config = dict(
    model='image inpainting model',
    train_examples=203450,
    crop_scale_min=0.5,
    task='inpainting',
    hidden_act='leaky_relu',
    channel_attention='se',
    upsampling='nearest_conv',
    l1_shrink=0.03,
    batch_size=64,
    epochs=1.1,
    final_lr_fraction=0,
    warmup_steps=180,
)
Rows from block 7, named by matrix and row number. Each number is 128 + 32 x the weight over its row's rms, rounded and kept within 0 to 255. All counts start at 0. Numbers have three digits each. After the name is the row's rms in percent of the matrix's.
# convs1: 3x3 conv (model.mid.1.convs.1.weight, 192x192x3x3), inputs 110-120, a 3x3 kernel for each
convs1.92 052:118128104127141132172030135093163143131148128149120130129138130128115117135248123128128150152160129128153121052135128128127146122133129132125144124130142132132161127131160125121128128116120124115116122126128127134157152128136122128128129129115133140106129188123127134098114157127141141103085130100
convs1.93 059:130128097123125127145128151119170118128131128130126125128128128076129128255128151129126121129127131111127131206133128144128150128128126087140130127120126154112119132127128140128129126140121135135000128129130128123132128096129130128131134129129177123129129117128143132123110123127131128070129127147
convs1.94 075:115127128131131126129128128074129128139123130128123128127129125140131131128128128113130134131142123134119116255124125088127118065128109128128128134139124128129126128128128127131128124166132129081130255120128142129128124127178102122128131169126129127000132129114125128128160129217072126129128147154
convs1.95 083:131129252087098109130130128129118132128123213133107123149122135149140186129131128098032107127203128128107199116139169128134085228128127124114128127128134134129130128061126128117128130115149205146113116117108020098128142129135128137127118125128143142131124128123132129110132127187128133151126126129
convs1.96 086:149137129129128207098128123110115128140121127127147144132127128110154128128107135118121124108073125095129129168130131121131123126174137116136123126127129117123128130118124142128127132107128129255184131123127130085129117122141127141065093132128125109110087117120081136128131125128131127100113129136
convs1.97 124:125128124181129201077137139123065130112121092144101123159126126128128128137130130140154095116132126126128069132129125130128128106164077096137130146133128133105109074128127133149121128130141000062057146129127138123138149124142119154140133093116142094147131095137240135097150216178130065107112126126
convs1.98 140:113115104102176151223108127140128139113139124128128125106128131123132166127123129093096188128133103128125134149138130158120135091172117119113128117115130127131119128138128120130150139126118177174118255123107085139139109139142138128128115129142149127127155130125150161146237208101124143128166156044
convs1.99 049:141128129122125118089128129255167128111127131116131142109129129116134128128128142127127159132119130121160147133175132121161129078131116131112171131122135128128127128125065116128102116124135177127133128127075130116126123145128129128121128131126140136105163132133059125093126147132127118138128120157
convs1.100 095:110135118122133133223123127127147128138128129128133125117158136133131137140126116138110122134130120132082130128129111129129127127126126135129088128124077127157132145127120146185129128129122128154125128132117141128136138128079128127128124143128125066190121107168109136164129135112171136128135139126
convs1.101 124:128135130128108131149126133202136117145125155000126129142105135127128132128100117118131124135137210130134102126112160138135102147165063128128126131128122130095108071131127160128147127134090027127210125161136106107127114127125116121128129137130119255166137127128105138121070165251130139126141179135
convs1.102 075:156165129255116136111127124197111114131130151113178125144127127131125132129121127151182123136164129130132142122126128100129093079114138082128132125119157125129111147128152129106168177148129129120128099128127124127162141018130080125178129109190242139095172150129122146131100148139137129130149125148
convs1.103 106:141130130119128128123128134159230123201131117163140128142119109128128129128140135129089122110093092166167035200130128091079136132120148121184140062218182127127128122143127120101122152124128218146115104143116128156196129129156127127134137128114199107133124130095172158131125246136128133047139114077
convs1.104 064:119128127108123136159106130128176119128129116128090130128133126119128126140128129157125128127126082128128134000145131126154134124122117127136127159129131127132128120132122128104115135128128124137130128092127121123126140128125129129179128126129000098129176140097123110129121129122123063075122129128
convs1.105 070:128116128124097128128128128128139129103132119129137128142133129125129167122131128126136000095129115130128126082090126164135131132132128153106128127150126128136129125092108107128134129121133145118134255109127126131151129148125121107126128108127113161132105136128130140117089121127139123128173121007
convs1.106 060:126131108133128131128128129152140121124133127127128125100126117126127119147128153124121038128125129118148135127128125131130012143129133167000128134131121109145126128123094128128128129149129147133123128128122125130132130128130128128136132127128142127203138107160127132004168106129134122126151128147
convs1.107 142:085132151106133132125150099162158133171117139139125116128123142130128131107129127150132088131145147122087128125095128146077152146129130119136137136128154121125124100142086127129118147124184155128197163128128255126136144103138129137146138161128134095161129126173244129116161125115137097115102128140
convs1.108 101:129128015109128115135130158130221125128127132128126122128154127122124119106074128125132134122187158126128122129132131129144125135140131129182123127143129128128128130150129121147128123141132127157125135155123058126121138128132131120152126128134184200125125135126083029125005116128135157147128127100
convs1.109 061:128128127126092126124128130130128122137142129128113128128128128129122126133127128120142089144132007109127129124146126130143127130127129066255128043127128255137125112129104130127126134165128164130084128129132154123127126128137130128135128131092255105143135129129125138130114135130148129128128122065
convs1.110 165:041110128120126119174155174089156142114110141123142092130078076125134130128129124128099126060153139127144120133126107255141107185129128128131124119148137160139129115117126155128114128156128090127137130144121123111145128128133137136162125213132113120155161141147129134093148133143152131126116102129
convs1.111 113:131130130112128192115129113129136129130128131132131130255126118126128127104138094215113118135127124127128113115098056148131101105129135121114139129129137128132130096129128109128119103151122097100098129122068153145125124128137136120061131132094041131097131134116126105141123133122100128135143125086
convs1.112 101:131000132072131136104128127140122127130141104255110128145128126127129128127128128144127130123031123126105127124128145126134172126127125065139131124086144128127128130126154108130178114131168115113132143103084122119127131131120116242189097128126127143124090134125132126095146014154000128130000127132
convs1.113 077:139128126170100121128131156127082101104129128139128127131128114126136130119172170129143166128123128109131146121124127099120118126123133159128129133138122128127075007131128127124127126126131185130094173113132129209143149128128138143127126128101132157129129105112062130127135197127130128169153128146
convs1.114 083:133131123153128132192078126112186129123116124167139105143158127127131128112129128169128123111129135080125083120128130127130123124128127127126055118128127125128129127128106099137121115144139138130034153129173127124194112115111114128131127128136135142091112139183128129155128131133216127150106114113
convs1.115 101:116149125133129118126136126144129098127126198127134174129129141128142128152129127125124132148151137086120146147150130136134067114145152165127025153115130097135128131128104137128128092134116133145120122138117127129207152112129163115130129128116119091222131143065172139135137127121128125133123124255
convs1.116 100:110131126137121128144137125100133134127119123127128131107121137114155137132130131122139128134122128120070150113131130165126117135124138113132123138128130131130139136146206113116126168154132157116186126127140128119121105137104128135100129142134190151136217096100084135131034124168098115098149119192
convs1.117 141:127130128135105173127128218127093121058136082126143128127163170128127125130121120057165157099157104124160127179117119117121115128156115114109128113000128131144130127120121125192127155126132137120109122109117134115117129190131126104120130127128070130046189124147239073128134131117111138127132156125
convs1.118 088:127123126131127043128096126101109077128166115129127128142128131124126128127124125127129130059107129132119083125097073083123136120142128090128130129109113121133158127085125127125116105128125126128098131147122097128121062114128103130129128127129085128010124124127164098127255123145120131133129131125
convs1.119 083:120127129129128096255131140080219127123128115114121170131109125122126131106128127127124129122125141115123118130109127126152188128126122079129127129110123129131129114126126126129117128128128128125092106131147139136133117128141125130128129172128122130102117127128133108127159133134133164134128128128
convs1.120 085:159128130109096114130128126128083130142133129000148217103145126139154126128128125158116136128124175127123227139121145128131131095147126158128130185025092142127123126127138129107128122129140147125125129128133213114129115136100129113126129121137123090128119127100111111128195121120203130129140128125
convs1.121 197:131129121130128047147130128109125154128143113131124104137129169128121115153121124118142136094120195136150107225138152144114136128148129113124128147089143147129128119111143128127122130132120120159126182130121127098120125135125089112196179122118000171141013134132078103053137135209119101069150158064
convs1.122 149:124131128129125173133117127121129121120132156131113117127121136183123126139132112095110127128254173123117090102131105140128116126134124177132098120105126094145150117157124144110134121097131139171110179112108106129154130110123121000135118127176099157018164136126183112167000179193137147118157141082
convs1.123 153:128163132095118129094128131139114146131160128130130118136121127121150128119128122129117049125132139135145136128120063133144129131172151110126204157092147154097163093133130136136131149129127142131186223128132126000128132129098133105124137094123081097195125145131059137119117120128159061128149066162
convs1.124 059:128140147000124127131128125128130127126128133134124125134152134138128144127122130128128136124161158125133129251122127127128161129128121118132148129128123191104125127063131143128129128130111140129150128130128128126119128149135000126130129098127156125125140127126122126130144138128121130121083124128
convs1.125 065:160135137129132120128120126099127216189109106111116121142128128136105153124119127039127208127119134128119126114130127129161128093129129135129125000131128098106118122128124125123122129111130144137128128122100095128129132160130130142137137128104128136154255086144134126147129127121127137128123143199
convs1.126 065:128127128132128140128129190128098131128133125120130119135242197131128129125134123128128129128133146124158143088126207130123108127124119128133137113127128144137128127131103085129127120128131120131128154128127117128106137120127133127162176125097145128123123131140120077012123114128146127109089120137
convs1.127 069:126140128123135126170128127089088154109177125127127114128129089123131128128128128116129125127128131129126113158134127128126128141120135129187130134209129140129129127130128123128124129128133123131085174120121107131121137120130128120081125126125146105130145126134135122131163119127128151099104136124
convs1.128 122:128125135130125128128127093135109159129128187082126128130125126125128126124134128128126132135128130116129142134126082115123133033123225127109131133127127152128127120124133116184117151117123132160159108225152128128142117123129131121129130129128151029110119129049203137000127099128161127112126115129
convs1.129 114:128128125117134121129128119176111069132255145126122141073138143124176127131121118147140147128131123148112118132130127147148099133133173129133121125128133119129158120126137134129128138134101145174109156126128101126158142150128114075147128115170128123126194132074085139130152128092126133114139137125
convs1.130 053:128127128132078058144127128131093129128122138132128133141135133119128123128106128167137131141133127125105118130122129132148122174128140143093128128129129120139128107130141125124099137127129107129109143137140128133128128180128103162124131133128146112138130078128124104129103255127128130056119109156
convs1.131 116:112128140124131129153088105128143071125116127140123121125126117141131140127128130125147127170158131120121168130132121227160126126119139127137109116080127125139157119129103124109139118181132015255174182133136143083046180125118125121118026127175128255130130130103106128128146129139129148123142201138
convs1.132 066:128128126114127127173128128133124087123080099084098158137128127129135129109125127123133139169128148136123135228127124128129125106118128129127118108123127129128123132163126137128139146122150182192128127124131133127000164126130131130126089151129220124137140109163128065128129129108121128132131125127
convs1.133 091:094077128123128128119128128121130129128071123175124144106128128128128128127128129129116193167026095126127135116134128099128128133128128141132014142125123129134124088129147138121129127125129054122102129128166078126166089122129126128062128128128125208128108129078137109124128131045169116126083194138
convs1.134 113:117139128122134255057140123129095175130131125129130133129128095133129106126128108123131099107145128128100132127131137129132128187127128144128195119122178116130126116129124128117104116154139163150120146129143130065169124120130130150120119094128120142148139211178150122116136161128110119115127132097
convs1.135 076:151097128147128128221129125116116106145128127101171148122129130126097129127128127105114184128127144040112222129132133070086123111115198177135134127121155171126127115114119116128130119120124238172097129094067122106150126128156099148129146133127255125105231141104130099128137074127109107085136128138
convs1.136 105:090129139127101142161251120124142110130129133127128129140083119135139122110105134123120117103255116133098000139101140117140128138101154127127132127116125128127126149135108124128123105131126147119137106140149130118128118118138129129150153123130129079064128126124083125163137126170125145126124123129
convs1.137 067:152128114145118124128056097128127159134126155115126124138146157131118121129126097131135061120107155149136148000126126068136128134128129137172244125129182130128124140122167165121127112125130056152120033154143134127200160137130122129128114156123167148129127098126137170000175111080150203145132118143
convs1.138 099:121124127105115134127128123137126138114130113127122128243126129120128134106123128130130130143129129068130147134110133181128102202160132128130053140130133125158128131128126128133137142119135092173127128136124086133167128114133127119127199113133035120114000128136000124169223141089124129122164128118
convs1.139 139:128141099128111107129094132126139073128132114129102102126137124163128128128128123118121136132138116140129125077100135223124128125128127126205044132112129132117210128126186141128131124139117038186137127151110125136091169052098123135159132178112050130172128130116109151139133102125132142229126129122
convs1.140 078:101129126123121139126128128129104123082132136147110136176127127098122131120147126129131130115145113091128121120145087128110119122091120084129091138133155128143135132127143096208134123084152080049081128124109125117196105150126105128137140049071128182111141131129132179231116132081140090127116128126
convs1.141 092:124127125165137127129151152124173134104132128105128000128151103125129128128131141130125123130144159129125134116123104125127134121127129111138130162188147172118119119147137053130130081128130141122159118127136150115052108133130117147133134132121069150151135129097129128177090089122135129143124141114
convs1.142 071:076132128137127120096128127108143148130124117128135119130131122120132106125127143128132128133111124128120113138133096125166113133127147126122125132194129133136128128129118107139146135127127137131113122129107128128139102134128127133127133128115115168112153143124098135121129158129075150051196112124
convs1.143 064:127126128156148130138128129127132124140128102134125135123128132128119104130127106128113117142127119125117120107129086125103116145115118127129138139255235130143123094114120165085104161128130105171117151179152138101124103178133127127130136143132127131115000149182133128209126050115128123127126131149
convs1.144 079:132138128114118055109089161130115097141117127130127145077131129135135128121128138164128117129134129090157132140128114129164113130128137141122121138140132137152146141137111131128136087131131178120133176146130145172133141138180120132147140088129107128076111142162121118154121152107093116177115156124
convs1.145 097:144123162007177121120130128136039133133116124128146128123125106130128140161130144195130058131124136130122155134000131133142126131145129129128128099165119126131130124137092135129128124114128139146066156146148109038128072139128127137165154107138128076155134116140040154050136189130122125149164117128
convs1.146 156:111128118048104128120129120140137106126125129127128121117143127115129127127145130126043130130157119129132123130120241118121127124124125130118000111132093134122117134128117119123128128132113153142184082111124092064150144117102125128141023126124156147126103130128013090150098122168125138119125124150
convs1.147 046:126131151129147182129103072111107127067137128128128125140126128125135128120135128139126122159162127114112110130126122126125134127135183128108127128128228138121128131121119128150122128143141163141128126126126123130129112120128108140119175133124116199126124136089117081130125130134162122119114128129
convs1.148 125:124130128016123117125028127108116134134147152129121138140127146135128128128126121134142108145116140120125106138129126136016134127125124128127129123127115146153124133126125125112128158061123255127143128120143128125117114083145131065120129122193167128122106123123114133143129140107137126141127129096
convs1.149 087:129126128128112132126129128130140128113129096129128117123128120126128117127130127132128128117130125126130124123128116124128128127147128129128128128213131127133126000126128128177122151119130127110128128125124104135149128128120128124127129120137129127023122128128124126128128176127092130110134185147
convs1.150 124:132142127205137133099128125128151119126128128128136126049108117133128153133103129034106132131106173141129116106094112140128129145115127103104141120128128138132125065119117126128129166114119164126170109115117129119129130123098129128128090128173094073112112178121160135073128116172255105150150131000
convs1.151 076:123141127128100143104134129105087141132114130119135136134148129126125120138116130131147140128131134136158166144124134195123130181191119147128150128124120119138057126121128141132127175155130130123133120114101051082126119131123093151128095130127071114126121124126099128127159130136143105129058115124
convs1.152 165:152129122133116138167113143088082134135132130125128075124152127127185119133112138099126113134065139112161134151132128125107114158134129104124120128123078141134126147121154125098131124132150186203126134087097104134126183103110125088123157142130125160128109129166090106130118156124121141148132186138
convs1.153 070:134122144127132106120170128142126115149108115128132000128129141128128128131124123184129127123138190136133129105150169131129120144127127138128124125135114127142128082137131127133129139141111083133116124129123138125126094142100128129136131128112096069131118119128134124132009136135124128116155104151
convs1.154 166:127123125128125128120135090137123175123128199103118100131126124119121130130128111127133124096127131146128066134134127151128127133105103078138134127130130126134147126129149133129134131127198090255255106127181086099019096141128127122131122102125166056152123121135255126081164104134128145135139130122