Rows from block 9, named by matrix and row number. Each number is 128 + 32 x the weight over the matrix's rms, rounded and kept within 0 to 255. All counts start at 0.
# convs1: 3x3 conv (model.decb.0.1.convs.1.weight, 144x144x3x3), inputs 98-111, a 3x3 kernel for each
convs1.91 [134 133 138 137 127 147  81 114  91 128 135 130  96 141  93  79  86 141 137 126 108  86 136 129 138 123 164 119 191 119 130 133 132 125 117 121 129 112 119 126 145 141 179 153 126 128 127 126 127 129 147 127 144 151 127 120 108 134  99 114 128 128 124 128 128 139 125 135 155 106 198 137 110 128 131 124 113 136 129 142 130 152 128 125 118 136 102 103 153  56 103 132 150 109 129  98 126 128 130 114 126 142 167 143 106  99 151 119 115 111 213 133 134 110 107 138  60  98 127 173 145 106 159 130 126 165]
convs1.92 [129 129 130 127 128 125 117 127 128 131 129 135 127 128 127 128 130 112 108 128 105 149 127 164 113  96 102 122 126 128 119 130 125 133 135 128 127  35 126 179 140 130 128 104 150 128 164 131 128 163 126 128 128 159 128 129 128 125 124 128 127 130 122 128 199 129 128 116 147 128 127  98 127 128 104 128 128 130 128 128 128 136 127 139 133 124 137 142 108 132 129 128 128 127 126 128 124 127 127 133 131 128 127 128 128 126 128 139 128 116 121 137 137 124 129 123 124 123 146 129 132 106 120 128 195 122]
convs1.93 [ 93 122 155 113 147 198 151 133 126 129 145 107 175 134 114 126 127 127 114 148 148 125 116 156 127  44 123 121 135 133 126 119 128 133 125 108 137  94 153 207 147 127 125 115  69 128 148 125 156 155 123 180 145 126 122 130 138 129 127 128 127 126 144 105 255 119  98 184 125 128 153 129 127 126 140 135 132 120 131 128 123 133 135 119 128 126 114 196 132  69 126 135 126 135 127 121 130 130 128 178 129 146 187 123 114 159 100  85 139 137 134  99 125 141 147 123  96 127 190 139 128 131 116 133 112 117]
convs1.94 [103 135 139 140 150 129 118 129 123 127 143 134 138 119 135 104 129 112 140 100 122  81 160 152 127 131 108 108 129 133 142 133 108 118 124 132 145  42 128 145 148 130 118 141 125  88 140 130 153 127 174 129 123 130 118 136 128 115 126 124 128 132 117 127 255  88   0 255 105 112 132 123 128 132  94 130 111  98 115 122 127 128  73 112 128 104 123 137 123 134 151 127 121 153 130 123 140  89 137 128 115 130 134 114 127 131 143 131 107 128 144 156 119 148 129 131 126 144 255 108 127 137  98 128 153 113]
convs1.95 [128 131  36 134 128 126 131 122 128   0 134 199 127 119 113 128 128 121 131 133 123 127 152  54 139 180 204 133 128 187  95  35 129 126 130  81 128 174 125 120 124 117 129 127 101 217 128 128 134  97 140 119 129 131 135 135 110 135 126 122 124 121 130 128 128 127 132 126 125  59 128 120 131 129 127 125 128 179 144 128 119  94 119 216 127 167 118 125 147 107 122 129 126 128 129 126 131 128 205 124 124 198 125 108 130 130 198  37 123 129 208 142 129 104 120 165 197 134 216 128 109 179 120  21 141  94]
convs1.96 [113 169 244   0 255 125  85 149 125 129 153 107 150 155 120 130 130  80  88 129 159 149 170   0 195 225 151 131 130 129 128 128 126 141 132 123 128 135 128 147 128 135   0  56 116 124 128 119 183 128 133 128  91 128 124 123 126 121 128 133 127 128 129 128 129 127 130 128 128 128 125 124 128 128 117 128 127 117 130 128 147 136 124 215 131 199 125  85 112 187 128 128 120 141 127 128  90 120 129 146 132 229 177 140 101 159 153 125 187 124  59 134 139 193 110 177 144   0 119 255 102 122 100 114 146 126]
convs1.97 [188 105 127 128 131 128 128 128 129 130 126 123 129 134 174 119 126  83 133 123 124 158 114 165 131 117 150 174 124 130 122 124 132 128 131 125 128 124 115 131  64 116 130 136 148 128 129 128 136 132 128 155 146 128 129 130 132 123 157 125 128 131 125 128 128 128 128 203  69  88 161  87 128 128 132 133 129 106 127 128 119 123 123 118 149 126 176 137 128 134 131 128 136 113  93 129 126 128 128 122 128 121 172 127 115 125 124 125 128 118 161 138 119 146 128 128 118 128 129 121 163 133  91 146 128  89]
convs1.98 [128 128 128 127 124 128 126 128 128 127 123 129 124 117 119 138 132 128 171 149 116 133 125 105 110 129 138 128 124 124 135 152 155  98 121 123 117 119 128 136 127 129 171 123 121 128 128 128 128 129 128 131 129 128 127 139 157 109 128 125 129 128 132 196 127 128 132 128 129 127 129 128 130 126 128 126 122 126 128 128 125 127 124  95 165 115 123 130 137 131 121 131 151 118 130 128 125 114 111 135 130 129 130 128 135 128 126 123 132 131 134 160 126 121 107 130 121 135 122 146 130 127 136 114 144 128]
convs1.99 [116 137 142 154 163  79 126 153 129 126 132 123 154 129 131 128 127 145 130 131 118  82 136 156 140 124 129 114 136 123 136 128 127 137 121 101 130 121  87 163 197 197 129  98 136 127 135 113 132 172 128  83 120 144 126 128 163 125 130 141 131 128 178 128 193 128  79 128 113  77 159  93 166 128  81 131 130 128 128 123 124 134 132 139 132 119  90  92 128 125 116 129 129 146 125 157 128 127 125 126 107 232 153  67  93 130 170 122 113 143  21 124 175 140 113 102 186 149 168 146 113 119 114  86 127 143]
convs1.100 [157   0 152 115 128 159 107 102 121 112 129 127 126 132 172 136 128 116 121 123 255 167 131 145  95 255 129 131 126 113  81 129 144 120 117 128 135   0 127 196 255 153 125 114 119 127 134 124 129 158 129 127 116 125 141 116 186 124 124 129 128 125 128 128 183 128 128 137 101 132 122 133 126 124 129 128 128 129 128 121 128 128 126 224 138 144 129 130 204  68 124 136 124 129 141 139 120 138 136 103 128 125 128  91 151 213 103 126 111 118 157  60 143  93 107 194 122 130 169 131  86 128 154 126 163  74]
convs1.101 [ 65 125 151 130 131 148 143 101 127  89 122 128 119 128 126 129 127 130 128 130  96 128 127 143 123 119 126 140 131 129  96 255  43 126 118 122 120 112 109 199 184 205 128 126 130 125 130 137 115 138 183 125 130 113  81 128 130 131 129 108 131 124 128 128 128 156 116 119 128 128 151 255 127 127 128 130 130 137 127 131 128 127  26  84 129 146 119 128 107 156 133 131  71 128 128 132 129 128 127 163 136 115 179 128 127 127 140 197 162 147 101  22 132 117 129 146 128 127 125 124 106 126 141 128 128 139]
convs1.102 [131 132 153 142 123 121 131 125 113  91 128 127 129 131 147 122 103 128  73 141 127 131 143 176 125  94 222 128 138 201 117 239 110 129 132 128 163 127 128 103 127  94 255 151   0  74 152 128 151 136 128 128 255 102 136 128 103 128 129 129 134 124 133 110 133 128 128 188 122 132   0 126 173 135 128 128 134 131 128 128 123 128 255 119  87 124 123 132 126 118 132 124 122 133 134 127 131 120 138 248  46 108 121  90  76 129 146 135 123 124 124 136 155 114 107 132  79 127 152 107  78 134 129 129 122  74]
convs1.103 [132 127 140 150 127 130  94 125 115 137 125 127 133 127 128 135 151 131 136 130 130 131 168 120  93 107 133 128 128 132 125 128 131 129 122 128 129 126 123 142 151 126 113 108 128 117 153 127 129 161 132 135 141 133 178 126 135 135 147 126 119 129 123 130 128 129 122 241  63 125 123 124 132 104 131 135 148 127 130 128 128 128 128 128 129  97 150 131  94 128 176 142 129 129 128 140 127 128 134 122 130  90 160 137 132  91  90 126 121 169 137 138 110 112 182 142  90 144 137 128 103 177 114 123 183  69]
convs1.104 [ 82  70 149  74  86 134 131 149 134 116 128 105 117 109 129 120 121 115 138 114 105 138 121 121 122 110 179 102 130 128 127 127 128 112 130 113 124 123 156 192 136 130 134 127 112 103 116 130 140 157 128 129 131 126 125 134 127 128 154 132 125 129 131 131 255 129  81 127 133 120 139 127 126 132 132 127 128 128 137 137 128 131 118 118 156 128 146 113 123 137 161 128 140 140 123 161 132 128 136  76 140 116 149 129 131 149 169 125  37 105 124 140  92 182 140 110 136 115 137 174 134 124 142 132 130 100]
convs1.105 [112 123 124 133 114 121 141 136 119 166 132 125 129 132 125 128 126 128 122 129 126 127  76 130 148 143  91 139 116 119 130 118 163 136 127 121 128 124  88 111 127 236 130 164  77 141 128 123 117 135 127 119 169 128 128 142 161  49 130 131 128 125 110 128 129 163 122 162 128 102 151 128 129 128 115 128 128  81 130 117 133 127 136 179 130 126 118 129 144 110 132 129 134 128 128 146 138 107 125 183 109 127 128  58 126 132 146 118 130 137 114 129 138 102 105 157 143  98 105 165 151 138 128 129 188 165]
convs1.106 [141 141 137 163 128 128 128 125  90 128 129 105 126 143 136 127 127 107 186 134   9 125  88  77   6 192 255 128 153 142 106  26 255 179 135 127 128 146 131 127 127 186  62 196  51 127 128 124 104 184 161 128  49 129  97 117 130 129   0 144 131 184 135 128 175 156 128 136 170 128 129   7 127 129 129 128 131 127 124 128 128 176 123 134  96 128 100 146 117 241 132 128 119 128 129 127 130 122 106 123 141 189 123   0 119 126 116 128  40 137 155 125 129 109 180 137 120 134 127  17 128 130 143  80 159 132]
convs1.107 [133 134 122 128 156 173  91 150 129 134 134 147 128 115 122 144 142 128 128 126 126 105 112  78 219 150 161 135 132 134 129 148 129 141 114 125 126 109 127 176 135 135 132 125 100 128 125 128 141 128 129 125 179 146  95 135 131 109 150 155 119 124 128 128 221 127 128 255  82 128 173 125 157 127 133 129 129 105 125 146 126 150 124 193 141 111 132  99  83 100 128 123 128 128 128 134 136 129 123  74 104 244 108  93  92 215 169 122 168 137  87 140 117 128 163 115 131 129 128 110 122 167 103 122 143 129]
convs1.108 [108 124 109 128 130 124 131 125 127 125 127 134 142 121  97 126 119 128 129 113 133 124 138 128 128 129 137 120 128 128 155 127 124 129 123 136 128  48 126 165 181 129 119 119 124 132 128 106 156 127 128 123 128 133 103 132 139 127 125 140 122 107 148 124 182 122  77 255 103 117 169 128 131 127 130 132 127 129 103 128 124 116  98 108 128 130 166 100 127 132 156 134 133 141 109 128 101 129 124 117 150 142 124 111 131 138 129 132 134 127  89 118 150 118 127 131 139 114 163 133  97 210 114 130 149  60]
convs1.109 [ 66 131 131 128 125 234 128 128 129 120 101 136 121 141 126 123 133 135  69   0 225 140 133 129 131  77 126 128 255 122 129   0 128 128 129 126 141 129 125 134  42 133 129 125 131 126 127  75 207 255  85 129 117 129 159 150 185 114 126 129 129 134 132 128 128 129 138 128 128  54 130 129 128 127 121 157 130 133 134 126 129 119 128 255 148 127 125 115 127 123 126 128 133 123 132 129 119 127 129 130 127 154 132  25 129 131 126  99  71 128 177 127 114 120 127 165 126 128 128 140 142 132 126 126 119  89]
convs1.110 [ 94 133 189 131 126 207 101 114 139 124 128 123 148 128 123  95 126 130  32 110 118 171 167 206  64 109 151  99 126 151 128 107 128 114 135 131 101 104 141 194 184 128 129 128 131 113 142 123 110 195 156  53 113 138 164 129 141 118 109 168 146  74 139 162 255 126 105  40 110 134 151 158 117 184 128 132 122 119 104 121 132 193 134 135 136 117  62 108 110 156  95 113  70 125 140 122 143 128 128 136 139 225 132 109 106 133 121 142 117 118 180 160 123 148 125 182  85 128 171 161 131 140 123 126 152  88]
convs1.111 [118 135 120 141 134 129 126 129 129 128 128 128 108 132 138 130 130 111 134 165  96 123  26 137 158 153 140 139 127  92 131 126 136 127 133 133 130 131 132 114  60 120 167 217 119 132  96 139  97 125 122 147 172 132  65 128 124 115 117 142 131 119 124 169   0 195 104 255 255   0 255 192 123 214 126 131 130 112 127  92 137 128 135 140 117 136  91 138 126  69 124 100 146 119 111 137 112 146 102 117 129 132 101 121 128 131 129 128 128 178 125 126  98 119 135 123 132 127   0 214 113 255 141  89 149 132]
convs1.112 [134 127 143 158 104 128 126 130 128 124 127 128 129 134 128 134 104 128 117 121 139 137 114 104 168 120 155 130 126 149 124 128 177 119  75 148 128 129  83 140 141 171 141 149 154 125 135 118 137 126 125 126 124 127  58 128 128 136 129 139 127 129 130 127 117 131 121 178  90 109 185 134 131 128 127  76 144 129 128 131 131 119 123 128 131 127 128 111  88 144 135 125 126 131 128 130 124 129 125 112 128 158  94 122 129 160 126 144 106 135 116 155 101 128 127 127 149 152 128 129 113 176 120 129 146 126]
convs1.113 [136 128   2 128 137 146 255 173   5 109 139 100 120 178 128 128 127 127 127 131 113  48 137 115 245 118 127 125 164 146 163 132 123 108 204 128 128 135 207 117   0  11 148 164 115 128 128 129 128 115 128 129 126 131 120 118   6  92 130 129 128 129 142 129 127 103 151 128 125 128 128 131 130 128 124 127 127 129 136 131 128 142 135 128 120 129 132 141 112 124 130  95 126 128 128 129 130 128 171 134 100 164   0 129 153  98 172 125 128 133 171 108  99 135 117 113 138 116 130 123 114 131 186 126 102  60]
convs1.114 [112 145 133 155 140 121 125  82 129 114 135 136 131 148 116 114 128 123 122 111 117 127 120 186 139 105 101 135 152 126 110 255 112 122 128 122 150 124 123 129 128 113 128 129 142 120 146 130 131   0 128 128 136 128 129  83 124 124 118 125 153 129 127 126 128 128 124 129 147 140 129 112 127 131 117 135 128 158 127 128 128 130 134  97  13 128 214 127 106 130 124 125 137 129 128 128 125 123  86 111  88 128 115 128 134 140 135 138 219 144 135 149   0 130 117 181 128 128  52 116 126 123 150 172 225 134]
convs1.115 [141 133 129 127  64  75  94 122 133 125 131 142 124 127 134 124 130 109 128 156 143   0 246 127   0  96 129 131 255 123 121 130 129 119 110 123 131 131 112 124 104 127 154 125 111 128 116 128 131 128 127 110 127 103 117 130 132 115 131 130 144 143 113 128 128 126 128 128 137 128  76 134 102 128 197 128 130 128 125  31  93 127 115  49 170 226 129 132 206 135 131 125 186 129 128 117 129 133 126 134 133 116 147 131 130 133 129  90  98  97 129 153 236 147 122 174 129  98 255 126 131 167 141 111 125 131]
convs1.116 [128 125 125 128 126  95 111 255 128 129 119 109 130 149 153 130 128 177 124 117 130 172 130 157 184 138 124 151 128  90 130 153 127 129 119 128 129  94 113 201 172 141   1 255 246 151 128 127 125 255 128  73 107 163  13 135 127 113 134 126 186 165 135 114 242 128 100 127  98 205 104   0 132 130 128 128 130 125 156 121 140 131 111 119 113 120 138 146 131 155 130 129 124 117 135 127 128 128 125 128 149 128 129 127 129 187 128 126 128 117 101 139 128 124  67 142 184 152 128  17 128 115 129 170 168   0]
convs1.117 [140 137 123 168 113 107  90 129 131  97 136 127 129  89  94 205 209 120 100 235 113 172 255 157 149  80  93 129 130  93 128 135 116 125 134 122 126 137 133 128 123 124 140 128 128 128 179 114 128 127 128 128 128 135 128 133 132 103 123 136 127 127 142 127 128 128 128 128 126 129 128 121 128 129 126  37 130 129 128 128 131  57 123 158 160 133 198 125  93 158 134 124 133 167 128 111 130 129 103 209 134 128 115 128 130 127 127 133 150 115 255 142 131 128 118 137  44 174 125 101 172 129  91  76 131 131]